config = dict(
    model='contrastive image-text model',
    dataset='photos with spoken descriptions (Open Images, Localized Narratives)',
    train_examples=101725,
    image_size=48,
    crop_scale_min=0.7,
    horizontal_flip=True,
    tokenizer='word',
    vocab_size=4585,
    loss='softmax',
    embed_dim=256,
    encoder_arch='vit',
    encoder_norm='layernorm',
    encoder_norm_position='pre',
    encoder_activation='quick_gelu',
    encoder_head_dim=64,
    encoder_fused_qkv=True,
    encoder_bias='qkv',
    encoder_qk_norm=False,
    encoder_parallel_block=False,
    encoder_moe='expert_choice',
    encoder_num_experts=32,
    encoder_moe_every=1,
    encoder_expert_mlp_ratio=0.25,
    encoder_experts_per_token=2,
    encoder_shared_expert=False,
    encoder_patch_size=[8, 8],
    encoder_conv_stem=False,
    encoder_layers=16,
    encoder_width=128,
    encoder_positions='rope',
    encoder_pooling='class_token',
    text_encoder_causal=True,
    text_encoder_width=256,
    text_encoder_layers=7,
    text_encoder_norm='layernorm_no_bias',
    text_encoder_norm_position='pre',
    text_encoder_activation='gelu',
    text_encoder_mlp_ratio=4,
    text_encoder_head_dim=32,
    text_encoder_fused_qkv=False,
    text_encoder_bias='none',
    text_encoder_qk_norm=False,
    text_encoder_parallel_block=False,
    text_encoder_inner_norm=False,
    text_encoder_kv_group_size=2,
    text_encoder_positions='learned',
    residual_init='scaled_by_depth',
    optimizer='adamw',
    lr=0.00084,
    beta1=0.9,
    beta2=0.95,
    eps=1e-08,
    grad_clip=1.0,
    gradient_noise=0.3,
    steps=7100,
    batch_size=256,
    epochs=17.9,
    lr_schedule='step',
    warmup_steps=710,
    weight_decay=0.4,
)
Rows from expert 29 of block 8 of the image encoder, named by matrix and row number. Rows with one number belong to one neuron. Each number is 128 + 32 x the weight over its row's rms, rounded and kept within 0 to 255. All counts start at 0. Numbers have three digits each. After the name is the row's rms in percent of the matrix's.
# up: expert up (encoder.blocks.8.mlp.up, 32x32x128), inputs 0-127
# down: expert down (encoder.blocks.8.mlp.down, 32x128x32, transposed), outputs 0-127
up.0 095:116087196105147127129120088121131102087071106109132189137181137070072121119122137149142172125112206174131143103150113161133179108142155086067164126174121115150109102056092139114190139157132091167170189162125110135075133166118172128118101131146089164174155121150106105112166120163132140130115076061112118115203156100110123149156122117087151146106140099183193128161157159094163112127103
down.0 096:108147125086141029125157102068087173181171114056133139159124086158127136145132122126147156135108100147177127149120171141109091104163139104122137149152054135157134113057133145120051112131114123150114185117147139115161154082146113098152086116132089108158100152079077110144135096154115122135140037163087129111130119134132108112112131083095168163046120176131080165165103122122138060115164
up.1 091:150183150137111143153148164102140109141091102153134148183143149114156113114121143135126170108075098084128101147091143165125160075137142096166167120138100079175131067074090129124111105091108156112088162113093031110094109092188129184133063153123128124100166131128115112110163141138160103131124145109124181082141153133180181186148125166122155128055102181158098188196184095121146108145112
down.1 100:149124046148159136156178074153110108172107148079112124153143132154174109080105139173145161161146150131135091136146140091145185160201161113167087117119111114187177127152093101073170114184166089127180106134110139128106102104103106100152122088101162139118110138071121100138131153196098110081186154144099166141208172110120148115135101140179116149168134159144166098122175081173099145103150
up.2 104:121159106131061153087178138113168160043091094108118139085159185158141135149149154162123146132091128137142143141135183128134212130143136157111168124125088129097138155125107134173084132075115188124153115080145208107117124088186135137131098108111090135141166065100085084123164164185128087133180086132145099157112137138168141186187153111103073091160100119130140140165189131130133148106159
down.2 112:139132143133121119123112140164065129150146140138126184078190141122103110101119139167137129108123155077123113158164151122108145150100072135094200116181109073113146115108095125110141175175115133158096167103069136124131152111074084124068099170168090129144119091131247087138108190106148093144120127112115160174128115173149134092207150152153155125119129077152078129158123140136152202101169
up.3 093:100116110158157076175208121137158140118157097139073052175145134164127110152153140080168122142099125115122143090163113105163099130146070142094189099107065117078102066157181110145156115156126161075099119123151075130171098094117116132163156120143101132128085091069125063115140181122170086137106189074151168106147098114161139142173179146113065118137100099163161134100127135145155135126108
down.3 096:080154078146147144124134147151068114110093150114136123060173148114174141091100166111132110178095137108173094113165143096166098094126149155151077130142057101166217132118115126127114143151111090150145106118139033091174156119141138126128177095186145151132066120155179123141154140155125098122141135086100202148127108132088119164165129051101134122104132132151136150139138150102131041096068
up.4 109:109125078129110084087064138108102151137130135108139111201120141197157158103114119074155107127076140146055174139191129108109101132117132078094121139161125093078106128144174166079122136118080094155112151149134162137160160128084075183152184143110152135113104094176064119176108106085088076176121174137158106082120120139144146155150223091091119122166113141123094134153122138111123092134171
down.4 090:111112185070158156119158117119140147152065118123138137130135136106214183087122094161127137157060178115083122143137186109154171087093105104091171156146142092137164117152087131101120175131127124104094134141191155070088133086140145156136143143155106141177127054119195190133146149151147150132134184169179133185119148143141164147152147106135068150163192127155099142145138143143097079175143
up.5 096:171178163149138141084144131183137047095121089100120090129147119110136147129153114154142077156166095126160159097148126135135125133128149086103109062160170100180145102115162052072161142111163136099104183171145117183117145123112140097107101134169112069092143136139162146051140115147190154124121130071176154200101132085148098141101132122073093103145187103112165155161154109161174171135131
down.5 089:115088132154109138097159118151138101187160145147115137146147124099146141145115138130097118073152106159096071092142105076157069060152147146078137061178131117173161091121126141155139114184141087122153124144159160141175139126148097098173127129134123070107056112099152066111135117086121093170108198139119104129127145089178136045103159099076181116090137126081165107110070134130202105159131
up.6 097:128121185141173147124155031121161129144152141110132171171115154195117199144127141159131070085130157093142125159066113172079146166125073096177068167083094138152176085109128117112136095131115129141151107088159070144101138100135135125086070156086117133113158139122101148140130144152102068123173159156077161091099108118135190129141210135124147097113107160104128131110116103103152071134088
down.6 105:135075142186139155166137122139151190075156146122098085145104066186146153160166148125113140091157100166094160152072100126088171138161134138151113119118137133108127158102134124151172139142124122150162204144105088091152108138144194114179163093092114139139099179087155164098130128060127144074143062161066113118170165132126156189136064126176123101114147158140067127126080103135162178154112
up.7 105:124121149074146133123107137114137127152153126092143127135086144121139132114114083098180128131165164169145146135144161172143089109119119081145107151141167123141153113111132172161201114126140104191134107145132193156145105158118155141191120133116118096090048099156128138196133122037066128070136154174076132102143153073166150159093122118132204119090159107093091078098104101182068059128140
down.7 095:139105171144136122111159108119106148075129134144096133215151163178141107183132177147101129085167198116128184166153170079062192125137121142089090192095145111082140123144167180131104114100051088132112112067140100102135067131138116096121134135119139100154174147135147136041110098141120155102064159114038099150087143124122132102173157152138106108135123125122132133136111142133129142080121
up.8 096:048161158146131117141103102136183106113148032111199141118091207167116134187108115113127100141122146160153174205145120124169147140134158108125132110112139157090134125127133164151160136171166106133106190124169101187102158127122106127121120062134111070148189065064101110117172133147148117138152153067125164093093118166121116071130097139116090143068147148109096152110134166096154131127137
down.8 097:109101119098153114162141129085119106107151153136108121092177167138152152155134142133187155165142158104111157177105077128152129089103142118193127150043128129094116059085156119102169142122139148124116167174158103097104171081088124129124179113203107170087104156161101045128116089101068120111098118128075161122077160125159121122151169129154145056119084084152086162142157177135117096153176
up.9 105:116126155145165174072145143093163207128151102104162108118122172122188138087134113171201148096122144114117126115096122120135104150174124155117110130099143166122099132120141097145092168113139145120062108184138154153148108122110141162131162183180164119170062115103162150114125156107092120137191158138110161081116115093117123168120121045203198116102124136121118066088080117124131090127038
down.9 101:095204130163209156105143144130123115165143146157099088127129094091155112142115164130083211140112110104101139118141122181102156093118087158126127153132136183070096141076095104129119109174131115097152167098089107101114107167142105098125156165082145132148184151103128184125151135196140195171115148100130098104056172108111110078156158132091104193141122123138161194139102114056109159138118
up.10 102:155177092133132192099091073151140160137152161144166129085170132072164174144174146144132116097144109119090153095115079143137102152147090078123084086102060186119159204137153109134069133093094153119093120134142099145128151165115078072134124112087164085128167134093108163085153102165181186121059166158138095112165130134080067120146141140109102144134128143117149111090078155120076141164130
down.10 094:095094141121136186149186127126151149097136149165093123080146121159122147070149103071103087132117186132154153109100125095113123164120061144190132103128132160144123131165184110130117084109121067093112147192131125110124098069171195107167099093077071095139115125136098131155145074145119158107131110119103163107128084172142106126195134118132079163183150098156127100108227071133091140103139
up.11 118:123107143133164083059159116106149080169122105096113135132120086125153156121146162109189145092105152135115120105133102134124174146096154096175106164128116109136149129083161096162155108120140126155100098144101152159142063126088160177149124165177152151111054144152114132117122094139104161052161143130026160064145084080155196144122197149183132071151157129117140143119080116190163106135110
down.11 106:174138152132147163161104109142128215109201157117174072158106129181164136154185167124113124113141106095097134100145139141138229108124096153125099136088186125138101143106129185114157173186090101105109174120160093081098169151189180066094135162093170125151132159120152154130127150096152127144106111141104106067099137164111141147155102170091088146142165136096092154147159082139110168121104
up.12 107:157146141113124130130125137115096103076165131079097100141159114156116151091132062151130153115107208150133062129117105118077130061169150142103062178104089068099182150109122138112155132110110173098116129120169100089103105125114185098149134221116112147127095124108204078182107154112114143084181150179094139098130145158141148136175120103126192107091099121148114110055087124136125095138140
down.12 110:094113170178146109098161084168171135108122191165110116070116153104146086157125195110147154138136092089102141175128111139112172083222164078162099168138191129129137104059139106119066106130133180099158122135166134124048090118165137101130111190123116141106220135127138143136144141141138132170121102104130171127080121152099069151125118116141093125138150053144158156124125150145112156101103
up.13 098:136169143182136082162118131120142080131077150132160119113120109090112092094107091050176145079117109119107144076133152158159126133077170104111139090110128095099139043096152101102176122168132172162109127121114116144106131141104108144117103088135085086163106044127119083115192129154101172180200095104090101108139134123083076085134169150148133110086153108115143110091184146139144155088056
down.13 109:179140120196121090122088159111178150104086137152093112128176063141156121140129136157182121153177085184176132108109116152116155140107140122147130173093130106129133071085117144136152102139195124154126155156074143148161192167118133110084097115123106166120084216118134153127079120111131176146071115169086181158117068106195095096125142126106146097158120142123093163092109074119107088101070
up.14 111:085093123146098070108110111116126088162175062086138129170123197094161150090151104135175137104135151099125073120114125176137129162157125136136095154135129109098168148126180170167143092108164176154082068141175188073180083137120109104184125126147123149113078122154109134094111150135122129067206141148103166087154161134176116124082119062087154148082160179095094119096123121144138097093118
down.14 113:132185171129112101164145117114121138128143176148089041105109115103135075142174119151136163135121101089127079143124145151120131072157118163146087108113141102117177147114133133170085095095059135116101176106152040089138111134130188065025124173123161183147100124129143122116104154123103166154129149126068147119085140108072118134103136170121111187174129141101163118132077109091105097165083
up.15 086:097124155065117088140168094194122129157053120119047132121176123125150171091109092073120131164125061118141098139163169110085126087126131198094115134125155095157162135168103126149078124047156106115118170171097164092148122121163120163138143103141158120138111171051154082075163138126126123114156170164143143131181143133155107126122134101160080125104211146120150142126094177094105113110105
down.15 104:081173128172140198156160147170209110179170134110143103154058197123140154078128121152087115151127163095146117152151172140128182073111103118154162102174138128123182144124094116166130129163147151141091131101117074098116127127123130151167103184124189114094079152106149122113209095149099096178135153134116100190064148174110159141077104119134159137148092100110134157103157141072156130117114
up.16 105:138118168140137181155135195119135109157085153125122102202158140188162103158135151103100125125105140149125089146166119130164118088144134096156125166090058127157146119128124153158217076153128169131215176112160182141164108172187167132104106142109162115125169147178138125126166176148181086066106162131129144121081149184121133075108130061093164104137110102107096137152164129096116141151147
down.16 098:083108148169165142148115127138144124101087140133159136135142104108118085162093063174056187134096154149160129137157104129083123104121156055143070117116145131136161082095130105087127159057108154141101155120177154112111085106177130124130140078173051126117134176088113114097146154093124143091127105087142159177149160155190187111105159171146204183141151119067141126093113092087121159106131
up.17 105:096141131128144144122084111154104135145166132116122145124145128105169165162141106148121181131208186144122071166086188176130153126133157141147066176106102076123128161136172135127099142107171147099154062157129144099126041115088113094123119170107161133155106115147169154064177130073128127090193112167065110100131146103171149172131130102189165103135159074089130119066087135147110100148105
down.17 098:191199168205165142170122084136171153060138170173138072161111116203114089132070144103090219113094118040109135174139147129122163088124115114107087146117142184106090128138141125171131125163093093129176111119107096129111105150148150102099119145077153110162149108098144146088127135113125135120104124118135135113064148137104127169165133210136112103094134151115150164165132104157142139157091
up.18 090:155159201104145158145124061092154142100142108072150144146100104110131090173116126114102126119135185167059134187109121131190173127127127138169101083173097168157066109101138129120138148093105133144115056134134144109138024128143112129104184162150102127125162115185116120122109087098099125119176125147183082089126137145084188107105170131147138170100165136121081137135092097146082185153097
down.18 096:154135180099140146148136117138177143102117105117101135155101129159153104136122148180192103117166155094110095111168136147099115143171122101148165139072155180125058101142130185131066128165150142146132116077034148156188137132116075124147124087118152064157089096157135098115089103161135155056141104099095086088142130130135177156119124145075173158152106134071184184113128052124141158109133
up.19 100:123097125175125152105113120115110101132076033098119123183100117117132213127101125087128124134124150127134137145079120129155134195127158136157089196102137105137130147128162119090140130139184164089114150146102097119066106101205159129185065168138092137159117148088132181127109130184140183178191107150073123130162151178087123171132160153179158107149065090127160129136114085139155125129117
down.19 095:166208177138153112115180113139145098104112129150140151097132131142095103140062196161118184161130109147112076100146163174072120146145073114146169174099187120154049155157159133137110141142137148163084143120134033118089106165122125117128133159078174146122150144187101079097123121174132130097095160094092193137093132135127111159111097113060127160151080179127109112134149115117156100141096
up.20 093:066068147080130125208144161180111057152140105119132136095121042187152071132111183160130160127108176168160085197089097127124152117083164115122169105147143145131179160163105098108160142073149142156145180183126124158182093139138126130064123105135138105126093089126160184123102116186134135144074152147171123151134123095100123121126155149135118111116048114126102098115105134106146152133118
down.20 094:121154102182110094127089145124122124169080147145126113103136129150114175114133107145137149133122149087110101163133139169141075127103185131122106065123198140118158104082162075146109118158114010103128044158143105151165213062099111144099097081116129171134103170133140151175167092093149156102129133109193112152113164132115151118132193105084154176156091159153156093143130111117132159116151
up.21 106:116130140113120138089105159160095116110125144070100186089158077174143191085083146116119185103148125101106140129112112109094136103142109145159104122111133106107164161131167115110135105140104092186164118150087158073110123154094139116183147148115176175093074135144119138079121105111097132065153169162071160109104120111143146184125101059165227118126189123112129137128098111028129072133133
down.21 103:172149162113134144141148058134144133138064128158096020142152115185127121184177144150147094140148147118128184201175133127123135103138066153112039116069192135039118171160156188110122131106124144164137097126126128090109125132150158111126087151120149129162152163108152125129118161128161167129081125103105147157093136146081142157105122145111119137144133151125124153181107168072122198119106
up.22 098:151068192129103129082089060074106124141153163161140149161103142146100107116117071148115116140120157124125177107154096163086115155066101138097095085110137177144176175066126155104117126142176081117141076149151102107141117175162152131105091155079156143064112168113045135147130116103139123171106115116111123147098135094097104185131162167131150155145127090138182160154164121130185124035127
down.22 095:113068108139107221036171085113139148112113141160141118121093098140096171149151120095124171104137095155158112100169128159180166113115164127110152106129057056157134146090143140094117098131133124156105101133155169166103131191145148106104117128114140095167124209134134145130163130158073138144121148069159096103066131189079094097165131061131136105100155149064148156110085121132130105158136
up.23 086:083132123114124131147135118111120106170183136162140138095130174114097088080139160124126066119153147067108102087138112120104121122098163097143091158128122128071109139138155182163137131141155187118064209110133093107136186088057119177205099102160116115151099123162130130114140139117061180118094175131176102132082169116113195136110101099123096153157182157100154093138072107053139110124130
down.23 102:150168158197112128092132117146135195119081105179137158074157144162158133129118140108088123140138150073138156135094094105077081111180089172129117119147123158083121117108131114179118109122108151182120187079119177079171125113159089056151094106117193180126136064120102144088100140114139087055098142103145059137149092133177100107143110115137120118135112125063105110152145114150086158065149
up.24 086:137067116160154176125132120173132177163049105111089071140160081129152108101164161140176085113137159107120145125156144127078132157140140162112139136131136127189120121122112092171119164092155156134139177114172108159128158124132175165082135098100144087112142187110114075128172151186153154089107117154239117168113118136125144163127118170128126106067118043117079146100182090158127167136148
down.24 098:124156136117055128082090148117146172128131055133234125063153167187127142117105079092107155150163147203077139107162149110090138147140079103183114092169137159144121077183113150131164097192102066094110166080134157134105092116156170156155112108173117145091154120115086102112128134091092116087097144114118119157122131100130140122146131157150188109103105118154113162177148089160151133122144
up.25 088:158118147174109078166112163116111183126129132135079077082115123148121203137188145141058149170120121134189126168070110104126103081130151192100128163092121127134110179148150191079129124142109119154090126147194146144103096106128157110168190137134065134143148175112148090201157127168162132103166160129131124200097079133135129073107054120153155145121096094149120157127149143107118150105139
down.25 101:134078095114085163128152121095133081146137115147158162090099048137111080118129167101110112222101150205148098128133179111114066107166106143116135151148161146098085119173133168062143169121134075141100095148138095164146137094128190155139112134115111114163129091182149128062141127154086072150121115146144125125184119098157162141140062127173167120100151132153145132117155147039131091101147
up.26 098:121129174126087114145074124127084164148104147154145136164169131128105103154138112093092125130144119108138097140134120131164091194108096122136184129101079173090135153135105136117088180091157104118120092118175100131128110182152098096116105066118151097095127194093107186127128177095148115121148134143191099172172096159054103114151171100087080182176200164135082149145201183135133176128153
down.26 098:122131121150077102105155109114070141149100115130151175082178129186086125165163127169159132150163111103141111183156094085173144135118173116160130062089095124125128147160151075156090113167130103128099108147143062121175148024085119098144182152135119111095091142099105130111055091097117099104171125069128105143188069176126134156166147087124129126123086150144155156156108105101113097120186
up.27 123:101133127136139126068122127137133129155171167114133139158094133127172142138127154159174162106130175126107117144090119175061156186114150115146109152105155112130105150153127102188181116103115166152095057157126109101110096155055100114125101153117158160130094104147146114139113128106091161064180119152048132067123104128109164225115142068168173123099190181086151101122058115135086106118104
down.27 113:162158189159149145114163078183098174108131169203121084174158141118121131168153194172095161137112082075098132143163109145178152061118137118133136129123201137093129175109114128136100113176092104114124165107093093143082115157167157098133164160087158108112168156086166131088143129109176156095126075122146125162095161157113113142181087198073058150155115112107123105148143117131137112152108
up.28 099:134142086164146188184071170107120152119131135112182098137074087109172183069088145138155113130108213171133111198134149084091117151136093097128127149165196110108166126180140131068096128150104105112087096112159169136170154119125155129143117120164060131139110136097131093116123156132105093172202123093105155163104063168119122072111137118116147139164122127124188125163118082084153155136148
down.28 096:071094133135097164164125102095151120070137075058120145153193147114170149103133071106155129139119119139143163157096127107109099107156130119085126103054048137096168096154085170132129111125188122100105122124166132124126154137063119065106076169175131147133138092156082171141160105131073157115134096131096129229103088108143136136096097162144123167080124090130151103112145124138136206127120
up.29 105:127080131094127107118122193190167134092129127132117093092099143171164156079060178162141146114155148118076100154128137093198109142124164124114122141116104122050175085134137169085056186128200146119125115147101130155161139114165172152084147152122094143139146080116125121172150110126114182129103136125086120143119176105169089143109156150174210138114175117161125093076120142062123101111162
down.29 099:097130146178175132138104125187099174078121145102130123085129095115113134101134111142184130182119142082149164170159130162094181168135100135118134155146180161140082098106097140064096109120120140086055153049110109060197166114110155135148131147140091136144131044171143086108179159152157082108113151109116173166136102187125125121074135130143086142110105074108150155096086111157114138107090
up.30 103:105144177146177140109158105067102061138151061101137201104141181120170185103088109129138154100136119124125120072141178138150145099156107124143123145141113084073143087162168127122199115084118099185129099192143163116104123146113156128116060128153149108113105112123163184106083172068139146103148115177088126079084123100136130143137141075154166154114159126099107120084112060098115082164106
down.30 105:151191120117111126074118152132163134134093155133105067141114142147164121158130159095165183029143117106175120174167101149129172121119111131064129160091166141069143174163159128117122128196086166159067149132082096099087130183136129107125133156101092112089214108081172169103068111148121177083085080107132129090095168120137138160095087149133152134146130130130107168128125114111141129079120
up.31 093:084090083123104128147135096149182204141123174104124141098102126111113116203130120152134120145138136104170123099129139106085068083090129131108167120147163140049215121149079135155126160116123171210152141118134117188083123125143146158124142070143089100111109082151117136130098198111115093186132111125147130178122082125086100166105087144092055152119135119119126154092132173146190151133170
down.31 084:130177037154124161116092109153128164138162087156113086173114164152125187105156139129117100110130106121088116065078066110134134114140194170123164139161120139105089125148117153162130113143158189131143052126091147074099134151131132144145099115140057125087153191148159114132161123131132110181132134118128111121137127149183172110080142132125144058114153184164176132138108147104024089099143