config.toml
model = "contrastive image-text model"
dataset = "photos with spoken descriptions (Open Images, Localized Narratives)"
train_examples = 101725
image_size = 48
crop_scale_min = 0.7
horizontal_flip = true
tokenizer = "word"
vocab_size = 4585
loss = "softmax"
embed_dim = 256
encoder_arch = "vit"
encoder_norm = "layernorm"
encoder_norm_position = "pre"
encoder_activation = "quick_gelu"
encoder_head_dim = 64
encoder_fused_qkv = true
encoder_bias = "qkv"
encoder_qk_norm = false
encoder_parallel_block = false
encoder_moe = "expert_choice"
encoder_num_experts = 32
encoder_moe_every = 1
encoder_expert_mlp_ratio = 0.25
encoder_experts_per_token = 2
encoder_shared_expert = false
encoder_patch_size = [8, 8]
encoder_conv_stem = false
encoder_layers = 16
encoder_width = 128
encoder_positions = "rope"
encoder_pooling = "class_token"
text_encoder_causal = true
text_encoder_width = 256
text_encoder_layers = 7
text_encoder_norm = "layernorm_no_bias"
text_encoder_norm_position = "pre"
text_encoder_activation = "gelu"
text_encoder_mlp_ratio = 4
text_encoder_head_dim = 32
text_encoder_fused_qkv = false
text_encoder_bias = "none"
text_encoder_qk_norm = false
text_encoder_parallel_block = false
text_encoder_inner_norm = false
text_encoder_kv_group_size = 2
text_encoder_positions = "learned"
residual_init = "scaled_by_depth"
optimizer = "adamw"
lr = 0.00084
beta1 = 0.9
beta2 = 0.95
eps = 1e-08
grad_clip = 1.0
gradient_noise = 0.3
steps = 7100
batch_size = 256
epochs = 17.9
lr_schedule = "step"
warmup_steps = 710
weight_decay = 0.4
Rows from expert 22 of block 9 of the image encoder, named by matrix and row number. Rows with one number belong to one neuron. Each number is 128 + 24 x the weight over its row's rms, rounded and kept within 0 to 255. All counts start at 0. Numbers have three digits each. After the name is the row's rms in percent of the matrix's.
# up: expert up (encoder.blocks.9.mlp.up, 32x32x128), inputs 0-63
# down: expert down (encoder.blocks.9.mlp.down, 32x128x32, transposed), outputs 0-63
up.0 097:115133132077119119125150124145161140126186131136150144114134069157138091128109109100096122117105129143120152127128129137148112135137104130119109125150122085099120109105127159108114160108084158
down.0 098:122143129128168151135112190103101088097109144136131106094125125138127104144126148085109093164137124136124150093106148073147125153128138089137142104148139175130123139112111122097125098126104117
up.1 097:104132130112121130117150153132154130152161128143144132121140149125122133165117158138111150125162125112132155115107115110066116140147079135169075132135125153145160102133154123152090115116197127
down.1 103:135108151147141109123113119116138097134110157086102108147154083129084162153150159091154113174124136180178130137103101126082097139172134153114106128132138169110126142088181156135130123146129150
up.2 109:122178106096183133111154144159149113141088088111141159143105122127138119140167141124115107097118138129159114138106143099138158179117104110151145145106117160115150111109144127091152133113090106
down.2 112:136149100145162134111123118112146148088109117105135125147159079133136139130168138095117132116153158114114132126126114143144122089110116092136098136100095127139146152160184138140134145184111171
up.3 094:105173117113119130125148142107093106109114124172153120158105098136137114107129119177167128121126148098147097117098130102147121075069093151147078160126158082128150145089139108142067120108150106
down.3 104:136132117148112146137166145136124116146079134123114134115122139139140136076159116156156155157093113119136118153140095172154159148125165132130141130090122106060122108094118150156160106131129141
up.4 104:126103146126118109102163156136163123135116097121174130157094170095144122168114184123128117116156130124109109116105116115124138130121157132114107127126121124112137070164174126126118119152157202
down.4 097:098157123128125135106140142110123115161126130100155108106143137120067111117125135084123146099179143117163120171102127139103116156140132125158170142134101131098139129130150148127063121087146139
up.5 114:133135162140090142155111136113100128137126071137137066150118085135143113110078135094121087128110103106106102123085132156100123140129130091165175155157133096161126159119150137146159163143114144
down.5 094:156147130119145103097143150142099113136106170083182135126118126138157125128125138149161100052158093158138160154142132115154092111124122129162156105115118114121126167124134146151090133097138150
up.6 103:115130054152151151137102103096113120128174113108137133123141134141127132130174121119163148148190168140114171141118113156165099138085207105141147119107123164110101117132092147108099129121127122
down.6 097:150129121118083094152150129170080141080130134136104122172116141125118100157115157148149142127142135101128129106150094145090178115117133153095097133155071157119103106131130123149078103150136116
up.7 101:113123154133141172119114107165144104141137114151159140097111071130141128142154179123124149120108110054161137134144111103116166114122184165113114088135107115109088067123119148133148149132127146
down.7 118:149149131153129174116120128142119106099147124173160165108115113136081120068120145117131134149174151141172132132150125118122116145114093123116104112107090193158177107162192104096144162157145112
up.8 097:155122186113155115129115081126162158134143148116124145144140146119135161134103116112134146134129133146158146115077160107121115127116130108101139153102086139106150168154085131132109174135080139
down.8 096:116139159122132102100125158142194144121169154154142107129133147129103088138158126144130137113125151116128129130130108131129117161153163127135117137140188178083132126163120078145161129139084153
up.9 112:098144129135141126158177078157131106104111179139125104080151126173116181135109123152152184147174121091123104118137139078117116141092110120128134146143121105153118142130126154104189113120114148
down.9 094:160147105124145133122120093131132134127107099121141147146163109119135138133114103129154131084137141129158093140150127095147127133158159102114129110110093104112120137115170097139105158145148126
up.10 101:101129139133097120119109105143136186152126113113123104128134123108106117144118109126142128117139152157138119071090103115148197122113111138153140137119098116117108115129131136119146125164140129
down.10 104:129155118120144133145168143133139119131114156059086131095167123149139121118072133112112151129148120163113146124134119170128111130164151133141144138141128119083115112119147146150129151119141109
up.11 104:143131118115115142131127174161148184118095111098123150158114122137128115116111134156173153134090150124187133104142128112140099130095112134061144122144089127146126156146112132138135130143157118
down.11 093:129124087098113117166170117067145121106143129094149110151133177092119097119093067140110122136127142123159080148124139119161135092144180174121079148139164106127132122146095122154142136117132132
up.12 102:132133110136155127105140102138114142128125115087153112138140097097076088123130113166141067126152115153125134113118191093091132118147135087106160129082109172084119129127130128124117132111119127
down.12 094:139121172146141134150131107129168142113190090143128184117155139105198130125150105141090134131094150156118152074151156116158101094159089173187087091138115135142111113109130127114133125135136107
up.13 098:132144143108145108126160120131102132156128126174089168111120121110165178154141138128090154119125145136118095108109140108090151109183109115142147080155122130150188134152146176127086107127175135
down.13 104:110139135116123099171151107139143166103121120106084135118116134128114149123127151174156125140106101110121118120136102136132118107163111143125080113186105166152103122075164057157104105107129164
up.14 093:125136119138117150118131110119159079098090132098143141129164087159130105086139148121119141115101103130121128110164115101110169168163095150149104159140156081137132089108165103178120125164169068
down.14 099:119161109143146169105110090115109153135125108130096097130144117114097138115133173098137139187111109135093106139145130091146094156090081134148169112132145095112156107090130077095107104143171155
up.15 105:134108134102173116160137135143108155143130123135142134144159107137138121100128152146142148097139104053132080162103112110136142118142119124110121114132109128156116155129142127113082128107093149
down.15 103:142151096104124097124156141131129149100105150149135083164128140095139124116105143122149134140110079193123109159130126140160126137103111138131178182147124152132119112152086147110178151115157082
up.16 092:146144124132157120130148100142121122133115127143103138133118182104117102116171151107151149144162129131183160128121132120162089162160132131108121083155151177119133163102158118120167146122135133
down.16 098:112157112126139145102117119158158118105102153101154127129146125136158124155134130118094150148116215093177170120149123134101119113106127139112103124155144079110103146150150141145120162109161133
up.17 096:144117129166210118114105066118135120130159113141116098108123137141146150087138115117099080129111135124127112090126133119107091150126137095090119103108099119149107107133135124131106139132075114
down.17 102:144122128154104136133135156111114130116110095121093081143112129086118113133100106205168130112103123106110069107113113120121120099152130126098112146115130108159155114132171155102121103109112127
up.18 101:101099132120158099121086110152110158092178147103118160139084130154133151123144094133121116130110106146106134141122116099106146091129076132155135076143095091197126156146122167136157121123124147
down.18 103:115133153116150114118052151139115091126152129084112112116148130113116081137126112132131119154137114139120133139081134157137105060123142096119163155089115087105151100152145085108140134106133134
up.19 086:134126120092145116135127134159075114174152122149116100115121136160154167157097136116103114113147090118119111101121081132149101144106107119125109124122133095135100142129123119167116114142128104
down.19 102:201110111094141161131080104154182144136094106131120127106130089125140163136097091158115152157089151106136113188111133134084172148097099130170111170158134125106128184129115121091125124128113143
up.20 090:099146131109131125125168145071135113125118084131151087126141118124160081109100110118161132126104130102124135107141129127100098136108112135106102106121120136109138181174143201140157139130078102
down.20 097:105156109124112123144116128110152096154093149101109077124104147140121114109120120168159137097123105120133158111155133123125165136121106132140144174153163138109100137074151110129114159112128133
up.21 094:071101160111106119097154138134121116056157095091147130116118182153125097175121155143156091105101117107142138140089125136141118148124122121152140130133153139135128102161166116163140148180102129
down.21 094:107147102119161131126105144119109115084120148085120121155101117091118105160174150124121165115125118145163085102134099097098130073104116087102091135075116094118115081102114086142116146150126128
up.22 090:117142150116125133125186088134149142123075127124138139083148144161119094153173153129153100114139125136122124110112169134161103124106145091137145094164113103136121136151108127119120128109150128
down.22 098:105139132111139158133100143106124169107157136115143121093091100126149092138098128085140155072141048162088159125115144156117142149144098096099163100171101073145163102136108146113109111155140150
up.23 106:146137114114163112165127126106079110119140123143136151118098165101129141134067134128113089125131095127116137138104123154136105144090136119093119115136130145136129176094122099129109137124091057
down.23 098:137110125115160120122135165155157120120132159150178098098112088158200139145098134152138171125132138170095124108134158101128172139080106146095109141118103119091121131111129169142189153124101174
up.24 100:137177164095102122106158095168114094132133124093110112097097085167116115091099130111141162119156102164109145140134107133143127123116139101089109113134115120103127130101124131131128135121110124
down.24 099:152107129162139124106122160128130124125159125155140138123139135139159133085114124160110090093134097136099162108113135162173183139127144102096110101112095084152104166077128119101123115135164109
up.25 105:131162120104132134115079118112123142139108119119132151091120128154112136129149132121076152069079126169127163133088116142139107135107103183140137151182150157121110102113128136171135095138133149
down.25 093:116117147146133181118145137142058117095126106135113136110152115127069043145154092109110125143146126153167132102150120118139178110137156137122142113116114153134154119117154084144132118130141172
up.26 099:156154115142183126149117187127124174110115172145113133079121174128100102093119160109139108105110102127135090149130105116118074142132119157124147095159091140161139121133091109159152164113137124
down.26 099:160153130168176031159149169151158131124111128130097121130071165112129116122102121135109124129093115171147130141077089166118105139164130142128110109112135130141117140145152120144123137099082117
up.27 088:130110103097111112132143070159113138127115107127168145103087139146153093129126106165126198153129148104125102103164118134132079157102121140134138141171120110092099121121117150109126136148096109
down.27 100:105146136126098131163151114133104104149124159139146145145113134157149158071132115115141180135136126132107143135120156121147117150133157105126179112145104172103109138145146144113137100173140109
up.28 105:121093138113108101151079123182115115121138116159135124145124118111177108144110139098141132120145119095122160151141139182129170098167144115112126129114168111120142120128087140121140125099076155
down.28 101:156114144135133138120129112149101154128148157115103154152096138144128124099129123150104103121106123162138096119113135148151110101121135147109113103121159174152120104162100128125150105111136134
up.29 100:118137160141120124118129167083095148080155122105156106074093097170127114139129100146113095093140105097107108153118106114128133127122123103085101107147124130157100168160132107144164162136166140
down.29 104:144089121157145143151112119155168120142117105085131108126105106139154165095118156104133105165117171141120118154144102152130138092115119131120139109141155131138136132119128163132139157127116097
up.30 103:113114111141128130132158067146139148126138167130119134143144098096085111150148158128132141091130136102106146142168136139140105133096112131127159177128093141161110138136131124151067076124128166
down.30 110:122116144134122115157123111175128123137138125142160141121115136154114138133133145143179103137152133142171152132105088141109117128153101124138129121120104167162155146124141121097174094139151113
up.31 106:133111122102153157106140126123132148122119117123118162146139157135143066113096112120137118122128210124138104149104135120144140084108112125103138128169151117155106130125116112103139100080138114
down.31 085:123167094150121118130114120175121095117126139117119126103123094141179134114149148150122127131143134163143098162091122107156136176135135151131108125126144136160124129160142147175152109091124095